From a checkpoint of a small autoregressive pixel model: activation geglu, 40000 steps.
Rows from block 2, named by matrix and row number. Rows with one number belong to one neuron. Each number is 128 + 32 x the weight over its row's rms, rounded and kept within 0 to 255. All counts start at 0. Numbers have three digits each. After the name is the row's rms in percent of the matrix's.
# gate: MLP gate (model.blocks.2.mlp.gate.weight, 1280x320), inputs 256-319
# fc1: MLP up (model.blocks.2.mlp.fc1.weight, 1280x320), inputs 256-319
# fc2: MLP down (model.blocks.2.mlp.fc2.weight, 320x1280, transposed), outputs 256-319
gate.1077 089:092071129120116113123121145127099128138146121145137101121113090126153103152029130130108139104127094182059131096108150113134043144165103136069145115072163100135126112134101159124140169110124118
gate.1078 106:187157143106160136080136115089049128117138096089147058099083124140146028089108103086132089033067090071137102176090107087068128104037139109084131100121163103060142095130123175144083133083118152
gate.1079 101:117134067147135098063149103126102108096182131111154118137158159128114113129107118106133089135069160141105157124119093058129109110073122095130084136115120130121098162066035050104050075105071197
gate.1080 096:083116142148117179110099107105088149139116132143123103170086162076148103111085108185090131192102087119090098099091118133138158130111107095105082116074139142104107059098065145090089131097151122
gate.1081 105:107140131119167092136205129190170120069075132098151119104121086111112086067147143103067167168109075090114073122093155104152085117099143078116149164126128133114130129120107102129062158087084098
gate.1082 104:164106158081161175132108113150137079096090120075134125073089071101154154105094096050135100129098143099105146109094109121127146124090113065090160052091144104121151140101148096078068135153118141
gate.1083 107:145077139123106128135139106171121096092110165146094159069081128092062127096163083110167097144099073148153109106135114096179083163105125052115082143109177125112106041072140110121087109087147126
gate.1084 099:155089129120118081103131079151140093119111124130114082082172147081076141157153157074111114145130137118122104120134097116117092148167129100089153108143144108076101134109158121112129147121025136
gate.1085 089:062168113129126147147091056116091136111174075129092089147105135158164126120083062099117110120127141097085109111139149123119130074134099109096174096089106108087131093097077138112138103157110104
gate.1086 093:081128197096149088126111107122152168086157046103142155154119126174160152118146094052119185145111123093138128137073156068189151111155110077108128120203130103146139069103198131145114117138110082
gate.1087 106:133153115127139121113147121123105136077116113138131058101115136091082127097147115104121134155098128102117145113111142097138042093096141100115071135135233136121064093103149134129082095070121207
gate.1088 103:155119115154139130145185114185129140151083105105104115126060159110076133090124137109080132105107107102107146095058153113118139097120156084124135151143139098111102128128132123103135162097069144
gate.1089 095:117161125126143129077075097133112134036106120174128146142093167156096130136077115130089060164075101105119129123128085084115132129129091094128127120127118125142076096105137169122107132115107168
gate.1090 095:126099066122152083151144137131141131152175168107119152165135122113119092182125099125075112120052120094111089143132116093143091126097149107084131153091081132104135086160120090105027108141096175
gate.1091 098:114120161135140082067090088160143138097139097106147154097156139133103142135094111119094156196125082092191140151151150053110104145126127103090111148167136129122108115126136109089126096163082186
gate.1092 102:148097124142165122129164146156136072123076097110079128140125091081075094119137110175137125134101091132132167146120095139082155154081127078117091177126133137148110119084143178111087096136140112
gate.1093 099:133126136130179109138103160149123088106094114123138138083149065099132081067150118113155130139149143130129076101123127077045153053069166109146174128104102085141048117154160136075070112121116137
gate.1094 096:143145075093196144054124149117126163123088131192138100196074148149146087143129158122116118111159111125113136172097138093173081106142126160089139204084075108128132127138081213118128132150128168
gate.1095 100:110097169104139151061160115124152127165106113131098055068104152152080148122061050101139152083108121130126142100098126063116091131139139077119106118085181107088144107109150099179139100126144173
gate.1096 100:124097126131139095120136072117053113067132099102109130100128163175076087156081139122090171066120147133137150132149148129085129100157124120152066153084151127089118116136100135131089117089126149
gate.1097 104:149192126088138117134164148119106078099135073114131153114107066106094123080096151083129106117096106131089074124144171085131143124121098125130080091093143079158137139139130122147086113121130135
gate.1098 097:196098163103128158132095137154105094103136140170129175121075106114150141056098105120100162126085074108084067064083126127148092063107080125158138127137152129146100101088120160144113134124087099
gate.1099 099:134103113164139106068137119153120120119123089149142163173114115098123080063132149104115131164113116106106100089098119077145134103117089121109125105127173134140124073097124111096040162118035152
gate.1100 098:103150110094163128149124155095098086129131145150137073164105131146124114070152127126106120144087118152128125151082139123180076093088115067086082136130153119124132110086114121053106124083102141
gate.1101 101:101108054120173145096131104165128134121155091062122133135074127123126097177150075097157071116055102068108150129086103106092115133072136106109112132112159133037124123114081132140091114150076146
gate.1102 101:097119091118167147093080086092116102136083141064119114115139181114161076128132143106130147106097128110104154116062113124110085081080156129103157098096135126122124138110141116094051126147138123
gate.1103 101:155169093139184101078145109134112067085096122160129143109121134084158078132149099115130125144136117116141105130136095028145084120138108085172123104089139097112101043072141112108107136078114173
gate.1104 101:121122141142147140097147142137130102092116150115157146123117155158112156094124175080106163156095136143101145116076150072142155140102164099133118113119225133148111126099126150132082139168081184
gate.1105 100:102102147044136142155131089115110098145124069158110114098098123099200142107099116109087133139071109135147121128122104147120115127149088055113099157153159075083139109067113093106095078066117151
gate.1106 103:151114117128112083097130130115127071123084192109160126132140144122166132041123122130093140159081135132153128078095106072112172132076132102132099107080151105133106046081147102143109134155164135
gate.1107 096:179092164136152128101168127103108117099133111101109114115170067138126127135042108069165131107155114080148126137127107118057106087187123069106135066127167114121116119103142149122132080150108186
gate.1108 103:103108091071104127113148108119113148138127101035097074112111091160136137101128060103100112119126082069139177125093085113086125129115112084042120172158136149159126144112105099107074121112125158
gate.1109 097:180169142149152170095119128107090122123123090065099097048123142099152151113105096122128135050125178112093149149110149125114136115142105090129113110108144095149101103099135182110114071120103168
gate.1110 104:104112107131092080081136145100025103126091144127141084083122145096097073069120134124140130091054108101082136116064088098078137048119119109132078120105136114131100097122118185144105111121048149
gate.1111 090:166150125165129142130138122082065132109164122129091137147090140162042157140145139122116081201160103100117102111114207134110128087135100106088111128113108099147095171123117167065141147154149151
gate.1112 107:097140120096187155125155106190136113123086107128128051102110133123123127097148109118137153144101106109136123104106147068128099135150058040096121163218110102097150088095128165125125098142084158
gate.1113 103:066100105109088149146105083133154115142135128103078123111110100117173168070122142108151121104100092104155113101088133117078113128095093056120078198117193125090135100120086113110124095134088145
gate.1114 109:141124171140186146044140141108120111113076160144138113158119118122107129130049151134123189102122111112116127135126134129175111142130128131149088092132151136192111123087060180132122114136100152
gate.1115 095:148159154157158180105092109176072100124133169114119154087160088101101115128159114116138138162103134088140108135124138128104107095163071122117136126120155119135088164132145167074148157090116132
gate.1116 096:150112180131138069088126117155084154095137109171189172153071117148061120094136178152123142193139090103126126069086174069128136125090132115119127132120174102102061059124160100111105111135166146
gate.1117 098:129168090120160157151132106125178119148120119066102102117065145078165116108140151113123145105122165076094066182086084091098147115136132066100130115118102083139121136123125108127134113157146139
gate.1118 103:132132102155174078128101162144181099142091148151132091140075125115079050072149109146109071095099095129145097132121158075069124125131115109136120170105178123135106037072110147115128129138116188
gate.1119 100:093143152090172110079129132168118162107098120140142117115099117133154104110128137073081120096070129126144153132107102125137074119071138135091123116140089105080154156134113091134111126172116131
gate.1120 099:115150088103098118147204152092170133165123078126090070089084062172110169094104138138101108075097091143118172129138116094138084118143112134111100107101098107111153118110139132066106050125106184
gate.1121 099:177135061128119044119084125164100088124124124111150121185121135080085143152078130125120077136133161121127096140088160071108119149135162113113137078105140098166108128161078132150047125073115186
gate.1122 098:138127184143132069096097101137115076112164103147139079114065120150073125090140167127080177153152109133159077121109161086120097094105104095125131139105116083124118116141165130082132127115095169
gate.1123 099:158129092100144040126130111132073101086133087144096176123165103131120142071127123060092125158124138114155109106108123088076102137131135073091128138098126109148120157128060116108091165116050131
gate.1124 100:143121116112115130183155147135080145158140131108141113158052110149115130124106116108109123094087130112140066094128146085109127109128122108126121124146175117187117132119149118118086135147101170
gate.1125 104:161132119084178179114152141098106137134124174138105099105131111134093131077146108137200134132123091117112134146067135083118110084138111103125103092118103066125162120118099142130109061186121122
gate.1126 096:136175096146143165155147101089100125056069097127103105110143147123093112092140127109125147185135089125112161120100162086102187085187109075127093121140108100154114078120128129145077155099130110
gate.1127 107:134104099103168042090153143184123073080139136150151131095145118141109132133118080089131098107103082150142103168089094076071160062092073054109125173084143127141150141121139143150109099116087140
gate.1128 098:194127147142088093135108098105067124082146073075131127063132091124111111138122100091094138088176134090143088127101147130104162146164152085091130085123179132124084084109102134078112081154141120
gate.1129 099:115120163129126108064121022139076095088109153111076133126133129151130141125124154145128067158128135089130114090130125143094146146152152151120103159138171117112092112108111143127114161073096152
gate.1130 101:169073120105155146129216062175089101131180148078093113134064104107130082141107092099102160120092142094141130102107145148098138146153146107083104137126145101132083110152109129117050128143108176
gate.1131 101:155103076096140111140102112113154141128169143122091120141155121097093068048131110129157100113154137109187143107077099087182143156088127150098140142098113106096158093147093118152037097104114175
gate.1132 101:132176068047118085147093104135083103095187080180128062096099114139143139137115079132118054178120125119163123140107104072117043131117160112106182102153146133100081090129117145154078115120151178
gate.1133 106:120120136090138147160150076133111071119137106078125129161143055104146143137118083048117075116078136102143076111135180100071108125155120094089119117084169147101101137097082206062108101092097134
gate.1134 109:093142112147151131103088102118152122097150085168129115141177131073111081128126079095073114134129162130084125143124143112196100098112082067117111110140121121082118103026099110140113108139093167
gate.1135 099:172177060137120049107069141092091101116150132093145169130144112115140122133121132095147166173093141136085106071094129096128169121135130121143091151157161138176101118141147136103089109134132174
gate.1136 094:118132134131128120096127156095082151134065149143129116126061117105146161085158116087197098134098143168072093038150067095127148138118120098145123124168104103122101104137137145188145120130151147
gate.1137 121:134126109121151080078145146149121090114080126087137119136116136148115088096140109124135106176086050088101069138093078049094141086077120081120098085104125105117127083102117130087037100110104100
gate.1138 098:148183121089103185141115093116072157093052085036133078069103085145134113135082056082107106101107136118093184153114094120096113163134105086121117107123163136146081124108103092109153131102041121
gate.1139 100:084094107159105139160085116115168162126150111118073115129138147118105055109202079146181132106160094071107124114107041144116051138141067105092072157115136102123117128103053127123119102093113080
gate.1140 107:140107082146143105092073084114051085107133165113148139156110127097136053073134167133149140152085104101139131125099120098047092166130109106114108153129198105176079065130123188112045126147105143
gate.1141 105:128164112124163127060123107157095122111044165142125144117110142072076129099109098147125124140090112136134161142085112098081109144159114104128095154107154124165063053081082164097104159149056140
fc1.1077 086:121092140147150153082107094163136086145087134075145111128100168128160136106098159161073124113100161152133197108089152064147102151097186169134118092067147105134107135110137119130146164130109138
fc1.1078 104:164092158105103095146145139116181118116144028132075122183070151139110161125116124110133107166104110110096112118154155191110072107162126100113179134095127160164139147100123071108113090098114089
fc1.1079 101:153194153113081119153120135133121190130193128137135076104071150139146147048081158121127074039115112103127139138144070141141099092192128107184128120162139121053123107174109159100149081132182135
fc1.1080 095:147073120137132134173147112137129102118088088139110124105141152103131077089203094124085130105199142134108158136123129151121125121118145094076124196099120123149108153122107144151130130126141174
fc1.1081 104:103132148136103132092162114155161174119123132129141138049147162132058180149105149134113104132167082102153169116122175117166110164105135136100114085105112163100147167108123058174138102161146138
fc1.1082 107:149155124140157054143110116086151132122189053179131143100130047133083149124203100153073118083191122156132119131125141093145095131099086132115170130128107087156141093111178137155152138143171151
fc1.1083 110:144131126200108066133139194141131118146126153123115132127107130146106134089078221158103179174059116162064128143163180145132135134151167151139124098092132184178118189162184141130190140136140161
fc1.1084 095:139144148183107167140061173167149114120103170120084173204191119158109079081139164191109154176124160134106057105101094137084167088125139102127088091166085115116099121184145164143095120129146124
fc1.1085 087:128130143117112070079118178085195139106160134125078127149178098074148167144121115172137135128161092106143120150121110143108107114148098117154108119129167135072106093085150107169141133145149123
fc1.1086 095:130150125128165106142105188140160112114123159174132131102136133124120166107143128209086089111137156094115066121148136221127104115099088155125126180107164185088126139094113123106104148155145161
fc1.1087 112:067113102155141133137120108033158105099128140135128082065107108093081073157080061121160105065192107135126143127125106167104129088089118143108114101148177116031116109073152122089097071093157142
fc1.1088 102:160159057157152131102160073164127105131094134091111091049114129177118158166121107130109121072082105099164197106088127113124100117135129140122115103178112105109155166123143156127125123125207114
fc1.1089 104:176108158077123136131169143118225158141150157135189123143124107135132114148192097120116213056150132181124177164117127108166118168074146162145150156080116156172151143177118142198136134067119169
fc1.1090 091:141091146124153108121089111082127125146099133138137132137160177114044092127177136141149129164161173185159182053121235123135117197135189136145155119148120146224129138108089082126115188084135103
fc1.1091 097:137175136173121103090119154098182149154180134146117157068107181099183153061192114118132123136114074106132145146116055107101095109084083104129120231179124130132135149124135144177125164151103115
fc1.1092 102:194103146133146155169158106159160101147102110095125190102125097120135129122155171124134236090099119105064129075104135129139106141147100114128109137153105111136134078146120154166147095182101121
fc1.1093 097:060111118113139136148105072134088106101113119135214071116110148172122099146137147101121086148151085116199125106138130043145117120108132172155147084123176110081158090129170131108101122140132167
fc1.1094 095:119074159104174204104167075156109122127103123168147166157156186135105157184048126126125150081125177164088116085143084102193069120189116177154149056145140128144135122133127110169125132177135134
fc1.1095 107:103107082152135131143065112125156111106121076147062158176134161163181117141145104155128149191136153126151134098127097105101175118175063066088129108148106071156145110119154145170099148107102164
fc1.1096 102:208116101161115167105127141116111100139106160109154149114162133110108103045135129108180092106131097114144140102124151145118197084108114144162142104132102127123163075107140113072143125125167094
fc1.1097 101:099106109111135137103127117164160147152111113165132206133127120091127142088105182156186136111128139168127108058115116118106143151062145130132102161095103117145129145159102092106099142184075089
fc1.1098 104:138179130058108136180163100089115058125152067118098135093117121078102130084187144128133091169142144163170128164051185079112196195153140117121142145142099093168111046146174147180137114098114130
fc1.1099 096:105096115167116149142139089138068081113093110098146111096123098198116091091099131129124150117134116169075136117112105041115161119150136106094109112073191112138152107134106104105127114142078140
fc1.1100 103:161171198105108112143134184081127133140144150102085090091142123157124114093146163171111203199121154133123098156121181155126115118151164100097082121134118144124123146152114199117124136066089105
fc1.1101 101:070170123128179129120103086152126160120096161168142109132139119196122149151139080162119159122182108144139148105117109133161106172105075131094133161126121081157123148123099122152160092155180106
fc1.1102 100:139101197143117191147141136171118179166165068104131129102119115147158163108059142164091146177112202182095149157132158132142129090156144123094152108099150140135133135139108143171134157168096118
fc1.1103 093:133194065117167140164089093139136097137122119126144131082157117103136142137163171108096124199122196153153146115108153088136126184106126129134108175165124105141140181134116070145120115155087133
fc1.1104 103:176160119146052108183157137109128093148190102155170108112086133219131191079185124086124048125137105109094081153136080112100115097120135123139156160153125117147107124121172088140185138110148158
fc1.1105 097:148182165114132171138098132117169161131104127091137089085162094095123124133194060120192071119226180126122172110134149104125137158111175147128130157149102077068150155222093121161142174096128097
fc1.1106 102:110138106149127103119086115107132135147121174133133100131175171097138116053088120128102153131112137132140114065147039075111147110121055109141099129116152132091142086112115092132122090091108110
fc1.1107 101:124169128154173087131137140144183162063177081151115185128106153114142129129138143114087074188139121136177098153169146126061110100167129077122135146134151112143141127093142135121067158152127141
fc1.1108 108:166100135096119125182165153134165149137184146136143210107171105108187113133146157093112113129187126131157164124084199111137136155133147123084127140181131101147146155163195084105122131180100136
fc1.1109 096:037124111113123146138102081137196100114071083152123108114103103131150149118150163089100096122162190049123160119131122133138087109141116137144143129124120111098112080083101155199175118121099133
fc1.1110 101:142133175075137159094131120112112068107065155136151108115194154122063097119143111105105119130132068135112181180117068112088120181101138143140118136137130153133155103123027119115139101039152096
fc1.1111 094:143137174159150082138127155083162123085146115098136139117091155143153120178079101113101192061117155121138058135133064135119136131104145163158157168196150146154115127132177159165136178124136107
fc1.1112 104:098192107123173112171097153117098145119160107100122149158118095166123141177083129158138092141128164120116097148096111160173106115097157106103179105107091067152120120143147094134135111171126083
fc1.1113 105:187115129151110142136096169063117169127114147105184104134120137162154122115125132127150073067164147117129131154095139058164148149140205104143177158105125073194145190184127178148159144109068151
fc1.1114 109:168081161208107159117059121081134135139149177120096100098097149136134127084137157163134175103164108073136177116128091154130128100164162123107123102104113141084115085121123124145167134144152104
fc1.1115 090:152129101162123173139146122130125130120119093121089153109141108131081152069153116151143052136108136075142149145090151133109137099142079139103136147120135121118112084093140156130122140134082149
fc1.1116 094:169097134125137089096139112115091164173113168133130116167119144158140133157077141140108115146152142090190158156122112125098084116141118136099126140110137085154104120094162104097134132140150162
fc1.1117 099:180127174118106176127182123123170174123118112159089110157094118156092163099170161139116083135127114099155134173136148183141118171132151126134109123121089149136108127114134255111166122165123100
fc1.1118 107:177142102145146116092151134088164020111124146143114166096087116086145091139136176128073137161046079135115147125089111144137108116058134164133147151123106139132090094140126153125125138122075110
fc1.1119 093:113125156120131093148113115127109145124172144105114138114132141116184097109113113133136052130152168144195119129130123130128159128051147109093162121158140084122122192136137143133123170096143148
fc1.1120 099:158097138148177083157153188111156131135086185128111171071169066093081097129155208123092099168108147162156114117180174187103125137123152106109129172162106097125164116149154155121080152128114073
fc1.1121 095:125083136130132140166116077154095065099147137123140075120154140135108069130091210087142121149135095113142076175121159131108131136166167115108139099120174146123084154121114131084103118162084141
fc1.1122 099:157107104130116127133110168167147136159118161102062135179144104126167221142105109142135095128129151121216139150118067134105194115157132085118101111126076115119135164171148138099149087081153100
fc1.1123 100:110173091158089075107144164108140164121170132137107115141160113089098093120078171147063154088123117175163079149085137124129134171142174157121135099119162170164043119130111137153108152161074192
fc1.1124 097:107087130153149107117186131132099182159096144108166090138063116116077132121117145100168107128096120138133184116122093025120161151060148129156125081156151114128142104096129079095130090143156111
fc1.1125 101:132131135175111121104110159075121138114108162113119157127088164128106129129182057133113133150108111142136067144125139098144165130139070085113182188106142160132130114094174128127065125105123171
fc1.1126 098:105184159092158109148177129195073147181106127168114129141152099151149114118172163142128115160123168147138142107150129129120122182110157158140120167111125104124107132195126169125132112128110197
fc1.1127 104:080168208124105157176158128148115182173122186099140120119122123121149174101136076118106115134139104129124077097141105136126125162119125127089087185196092121148141163164088108110160115157129127
fc1.1128 099:150096068123143163089144166106159118136112164161152157177117154126163108149104075086162143130090081103087158132145099133087104103138108134134145142149115156140162132079178140149125140164153162
fc1.1129 096:149113082121084090160088136115047101129121118119124128150088109135085125151111095080152138117140130163182078134089171109114120107118122124124153157104135152153110183097118121125151148134126066
fc1.1130 102:139138165060109141184119116082090109104157147113104144122203083147139206083128095069177111147103135108106136106145102144097136153149136079121130157165164124077111122108114146084127090100154117
fc1.1131 098:129181173160094130178060083097124170102135104117108164162106095170141165144091126119114112138147122098092161118169090185117089114137099113151156094140098140095114152129152089111179131129117031
fc1.1132 104:140116179158126070113131172147137134145088152107119156154159126090119142163132168145140159156117190210115075125161136170082190136176100130136100130124144139166125148139124178122116132080133181
fc1.1133 104:225125140143143144145107211168124051126082129130163133050119099074070121082130147133165156187099126147098123158125158099128150141117157139165133108115090133160145077129133132119121138153185112
fc1.1134 116:122143099197098108114106169169140153111126198128112108117126216121059099144182146169104105098106144111163137134075147175113113143153073115133109216117113181135078109091116253127150148139132110
fc1.1135 105:126143154130118105160132146132139174122076179216133192155145113128165138140137114080085097131251133137126112126097111112134102103089074095111061174166097113084126123141135127132145138125193172
fc1.1136 092:161077185092146201161091033115100100145128146063144078053163194141122129154132156124138115146135168094107146079127061182116114176079187123107136146158137139145143181144114099125111079121153098
fc1.1137 113:098159111133138112104123112158114090154149086153076085103154133176139161145048154114099093140076140147134138094129179094134137135129166104112167083176111056121151120125120094107175123151124118
fc1.1138 099:119092138150134116093138149125176132090102120189132094180132110182135180153121187094128155144107152116139151144155088092099150087179115129182096077151094131096143126132174105158173133164108118
fc1.1139 101:150143127098087092130121169126062169125163103113154145137083135126122145062103151095088118182139065116128094170117184136140167088126161120093114060144108158110145143122152142153114101009178140
fc1.1140 108:150121131098094122156146162116111152127193147095135129140134099147120152125126135124147138050141132136137123178107133134095125160116114163129141164203168156177099141157134163153114143103129134
fc1.1141 108:103133140159153169116062128081138106142154131084139164143128130121052142126065161165097091158051097088128136168138174103192118122068088135137111082171132096108153106136128094096199091153130083
fc2.1077 091:068148129171127119191147176127116123130154129138126144088143152132128121135088108100085056124121136110135074079152173109107124111088114211122156177141121163102130166135055143144144155155193154
fc2.1078 106:111156118188098165090101077109134167079136133120145145129091132102120139113120105158090123080166128098156093153113156113155099119122121136168129157115122144115087070124127131016114066128112157
fc2.1079 102:110128151093138130143172103111107111145134112091142131174107129153119133147049126130128175182131137105133141174142152137128088147122187154100183137141157116109152135123107136131123156093069133
fc2.1080 093:123116161130155109135112104127125117164145132102156181116112153140191112144126156150175128079110130155146094184148138165222143125149164119113143077136148145123142175153104051055133101126161078
fc2.1081 105:137102116177141132150136161148191138140184164114122152112075119091150096131161129127175165134140126171024113126092194126109133135065160079091111173118112088105142146115198152133159122187190055
fc2.1082 109:132145133124166110137146135151172130188106107137129157135071138088129165152141163112134152198105207148118082110187152138191128175111141111095154104195076108168110162101140129168124117130130136
fc2.1083 113:150131104139090168147162113189160135125093119160103111084170140091145142197060105147167131087115165155153121077122136124152098192155144129090178085144152122191095110113138137136115121179133192
fc2.1084 101:172100089150111113172129142136120110158097070135134154073068098067158113125121127142107125150141184092067132144147136089121087146125163110128164142063171105114135134122071128108117147153126153
fc2.1085 089:186116140107133103087097080144119100116102129100169117167132175141120055056118183100185124137131146137107107090082185138114167150177145168139124102130130158188118174116067091116186145145118081
fc2.1086 100:060167180153106112116165095128180134094159105061148153123091156165152050134130100082114196182108183124171108106103123140119183154142130075149084140151119104176129082146117137152109062130145124
fc2.1087 114:091104154119083161113119085102137087114127131079099084099111108158125087124066128172136190090132095108177071146166122175077105141128073143172123096155130159095104114097070085071128126185130141
fc2.1088 101:182150102142132161074116113083130070141082128180094168130115139114082132145130126168089147095097142137161183169166110103110142153105167114150145069118137164143117117111142121101047148148089143
fc2.1089 106:098146114161149142063134134143127120095144187162102072145181163096169090120100125104092116134125145170130134102153089113126129088116141070163122107153147137135103158155148120176069106121125140
fc2.1090 092:052107139137128167079148100147169111110126166088134148124088106149118139149118102137152180125102089082105106148132129126154093144104163170145157161131134169079122113139162111062113128128115107
fc2.1091 096:113135135118084140127143127131177161113139147153096163147119147129173162131155120098156137123088154051130081158138106152163143179063111130144147052142112114131109121135078082123127064138137165
fc2.1092 103:128090171113125169089148113118107145139116192090118184102100113172132119120097110106142095184136170148097151158150133163118143141172075105109089174112119158158140118139133121128126134133123091
fc2.1093 101:163109103190097118158154130136111134123159129085105134158105098109115145074074125152085208129119152133102117114154126153154126148146151128130135129094166112190129074137117132096140137158075109
fc2.1094 094:154127147113128088121120109118122100171189138091108163109155073052111110127137111140104158167116098178191111140151169126140099166036206169105129151101094100103152117163119109070162173071126166
fc2.1095 103:108083194128097142153161154134159101140105089127091147196087066169126107135098110126121187103158173160131146067129091154143101179148105116079155160132105134142160135148141090137086165095154091
fc2.1096 103:086119123084174146166181127146123109121099110127208163152103123172128133114099136156154153137128096151118135071085106169101118128125091114095125176059128063117124154117113160113142103165067115
fc2.1097 102:163130120129108105105086135163077163126105113115117127234159122136176144142117121130105120093059144139078144157132139115096092134129097162166148113091072098102127141125182104161136164111143129
fc2.1098 105:091200119153135119145166138164110141075114156094164096178146070149137138172126120091085157112099061067108124120154097115128098133164131170144163133111105139137113127103124079130192091141139125
fc2.1099 100:131096092131090061110092131177113105086128110164123122147156144071023149169087193158175095162156167105159127189138092143075154129198136159129138134145151201180111145108164093138124164163072107
fc2.1100 100:105131121142109087116139132194149149120121132184107171132082083156105190182150179141155084141109135107176129142111140149150102105138074141143096122078148132056101134136156120111073169111139178
fc2.1101 103:150117130138128124145141146138117146178103118162032142167157112116156112129176107087115140070089181151109177155141160117108140124061234131084122118107173111137123124139134154163134110114076098
fc2.1102 101:115143143128098108092170111185195075108042172170112172144184117100078108175096152132149122153211139125136087168120189115114116119133143087185082095112176142099102103165089150121121130141119152
fc2.1103 096:139074198105107156162187106110141145133160064095133097096171100161140176110116090148131176115115121132206077139172092111145152178108087140106146129149161099117187144109120082157153137129121138
fc2.1104 101:159188122146169130128175143091111103133171122116144126140114159139127108139117165095124148206153129171085189135140148154148106180183150077118164164067134085166185122094148146073095099122047130
fc2.1105 095:118147099116102109153060138112196127106170087153120057137074098104181131107094170139188132159062122166106183160131154174128205149074115083148118154143168119157099063078136136117105143109074095
fc2.1106 102:113123156135144184101091104115085158121119096160114062162096113149145141146052079116137159102157142109115040145149108140137058125153159214161175083075131158114118173196115079095174139114143125
fc2.1107 101:164093080094074115137124101139164088115069148174101078187069098112131139125084078133102107051106072158130124115130136114124171159106169140079121121130108141178153114114174155136121142151127156
fc2.1108 105:150171092121181106114156128080115101153122045058099124114065143100148085153126133137103168134092140209111145123120120183076124157144135147173153116175078156116116177112128118101109180121120113
fc2.1109 094:102134131138127102110127124167123140118101142168130116081170130136192153194136102114109148204147173090147079098115158180085106150106153150150163126114142131112111149085122134084127168165158141
fc2.1110 103:156135108092091134136166104097101165072175080098226156124101122163141153145138091119145171131082129118119112167093184129185153108126175101093140093097137118135155144095154138109119174150155083
fc2.1111 094:150149150128122171094119192125158168139104172112093135118117156180097153063095104110117128109094092141145102060145177157081093152132099144110091117102148106059108122155129176093130115102113153
fc2.1112 102:081116131128089061098155210144110093170090168176105146177118172108140126117098072139070104113129090127116159152136091117185158129171120145056155127075172126199134108121123173109147122105174153
fc2.1113 104:068091131105080103137137125123123092163145143122100151158144075126120182127101165138110102143098081086128137139124091124110087101070092137108105105119094167047122116145100172113179179127144055
fc2.1114 110:095125214160162065088163145164147131099124198102142132146167143154173082110139120104089132118050144142075107109159137138115146151127187147162125134165111108112152161142135134178157176134158167
fc2.1115 097:085139113125137066120114192089129097103160112114168064172102109179143092220138107101177132142100099110157129055165095100123083140126124103131095092065157128142108149096174123098142102089095157
fc2.1116 090:149071131114098138134148094148114112123151137170145117135159145106201102110092175109170108144124112142094155087124138151139130135110159119098158153129167081154108074170088098167119113131105050
fc2.1117 101:117142119166159147145185153097155152105109095138135142128082148069111141129117102125107174144110177126131134122118147123131115119126191105126140129128152140211097121138105144114096138117063179
fc2.1118 106:157097129160124135072131124110183093144134147157076109144201147112138141140150167135115189144201183071176128126119075123185152102159074134114104096142183155139126128154135127152135110145132141
fc2.1119 093:089160136162120199085106134158115119111080159165098085162081198181074118111076138145096150165083115131117108088146134142078141137190110108160100148036175136164119164149111108079105122121113137
fc2.1120 098:078143121116109100159070138146127088142143090089122154117162080111132146123135099166142173140167081095120130104183080156151132128136137136077137114086094119106166155130169182073117120150140059
fc2.1121 094:112126117108111141192119199111140164150150140117122114141112132117128143084148111128154172146123127150168058113138139086119136141122159127132128179172130122092117110130150119132120121124134109
fc2.1122 096:174090133127081153151172118176193130116140163072091072095134153149129143125102153109129125112119179073093120137160086137149163162114139155098079127132129130159096133103120102181103136153109119
fc2.1123 100:116147141115149133124116157212137072105089128122109094187103096125109173143133156118156136132126137166194135113165150116129050148118191135112126162150132145125100130130136049155123163145189141
fc2.1124 092:106078070125103113162088110119139171119126107149200130159082123136102126102113176138179122105109136109127192116105200123170174088162107112115106114168125121166155121128106122162115161132116115
fc2.1125 102:149167079155068093129111143133146137099097089125110153160082153166130134124086183115151120069104178169122163180118105123102161128136145072116160111111141215105065106106105149146185110157096117
fc2.1126 098:140108145132097052111167151107118162120154150167118091127168200128117136106162113078164166088118123186101201106144100134138112149121141102129091100167156139123125139072139127102091092156121113
fc2.1127 108:140163113181129128127114098156170182104123142103169149056143155172151107101196130109141114190110115141109162124153088145098135138106088102175164106149156123095143068078129122147160135164101167
fc2.1128 097:166137130154136035149148073127107127160127080128139098170134166088079113129090186102165162132104112153134145083163092168113141173178133058124080105098182107186077110105127152159141103084100196
fc2.1129 096:138085160150162184165096179134116106133182110135111172123140096108132100084223129136143143142183169129103159080084153131188161144185097131107128153065159091133103129149151094159180126092198093
fc2.1130 099:107098092160121065115109120170172186188166151123091121120089121112115163120120144130149100147107087117159182182111132121164128165100172135094170128105150123150114148135084088172096196117134177
fc2.1131 095:153100093109113152153178094165157152165093181182160144132146104100128135131099131120107155150148131130106142090123102122118138136169100078153133123111167178106091107080154152109080155157159140
fc2.1132 101:040151176120118136174074102123074101155081125126044160110162131096141102190078116115106089098073119137080114117127200127169070103149133128104125106121125122083121072140150183156121167106086162
fc2.1133 105:147178181120135160098175120073106110126083114125148050131161134091146094076142166159132134112104132142073086122124186089104127107137084084121083151150174079099185127108116160099163101120169129
fc2.1134 117:142145138109111129062106113109162136105149204125161098170142203117147139197074109166115165130108117114112191169125083138169075124147090157149142099142081155154110158091119161105121123097130118
fc2.1135 104:156161148125169112116187145145157126095152149147090132133158080145114082110095140115091143064132141089127039148117143211067131109096180096135102134152075109181102139119132117142148147134125103
fc2.1136 095:161159141139152073076082142119145147120124106130171125142171177086124115096115129181102102113148137156124062212093139128110181130142138123119144107156163160143093093125163115094113126158146153
fc2.1137 114:116035094140094119128107177163143148140154103145170150137147131092155162143132154116096143154139129182134129104138090080157108139177085142078134161096156108185113130146136115086157182156108083
fc2.1138 100:192151149158130124115153126160147066089090068152122172159169114124116145091163092135129098103162162077195155083098157096143132062126173114093165162088122134162104140104198101132088091174170148
fc2.1139 100:123074107101107190113069133135099151144136100120159137062123117147167152141180117126112115162135078131103110126132158106146078097066053193120128179129100134092137151179128153148105156127103129
fc2.1140 110:144088104139167128096123068125083147144084085198127129134166129098174113143090186154108152185156146156191174160133123152154163152168128119092143128162073107157107176128089079116166176154155093
fc2.1141 107:115200111192177128073120083232147100119123115114114101118186141107109079159154112132153152166117173174165129145075201132121109134119164100096138147132134108180115125129117149119121132107146130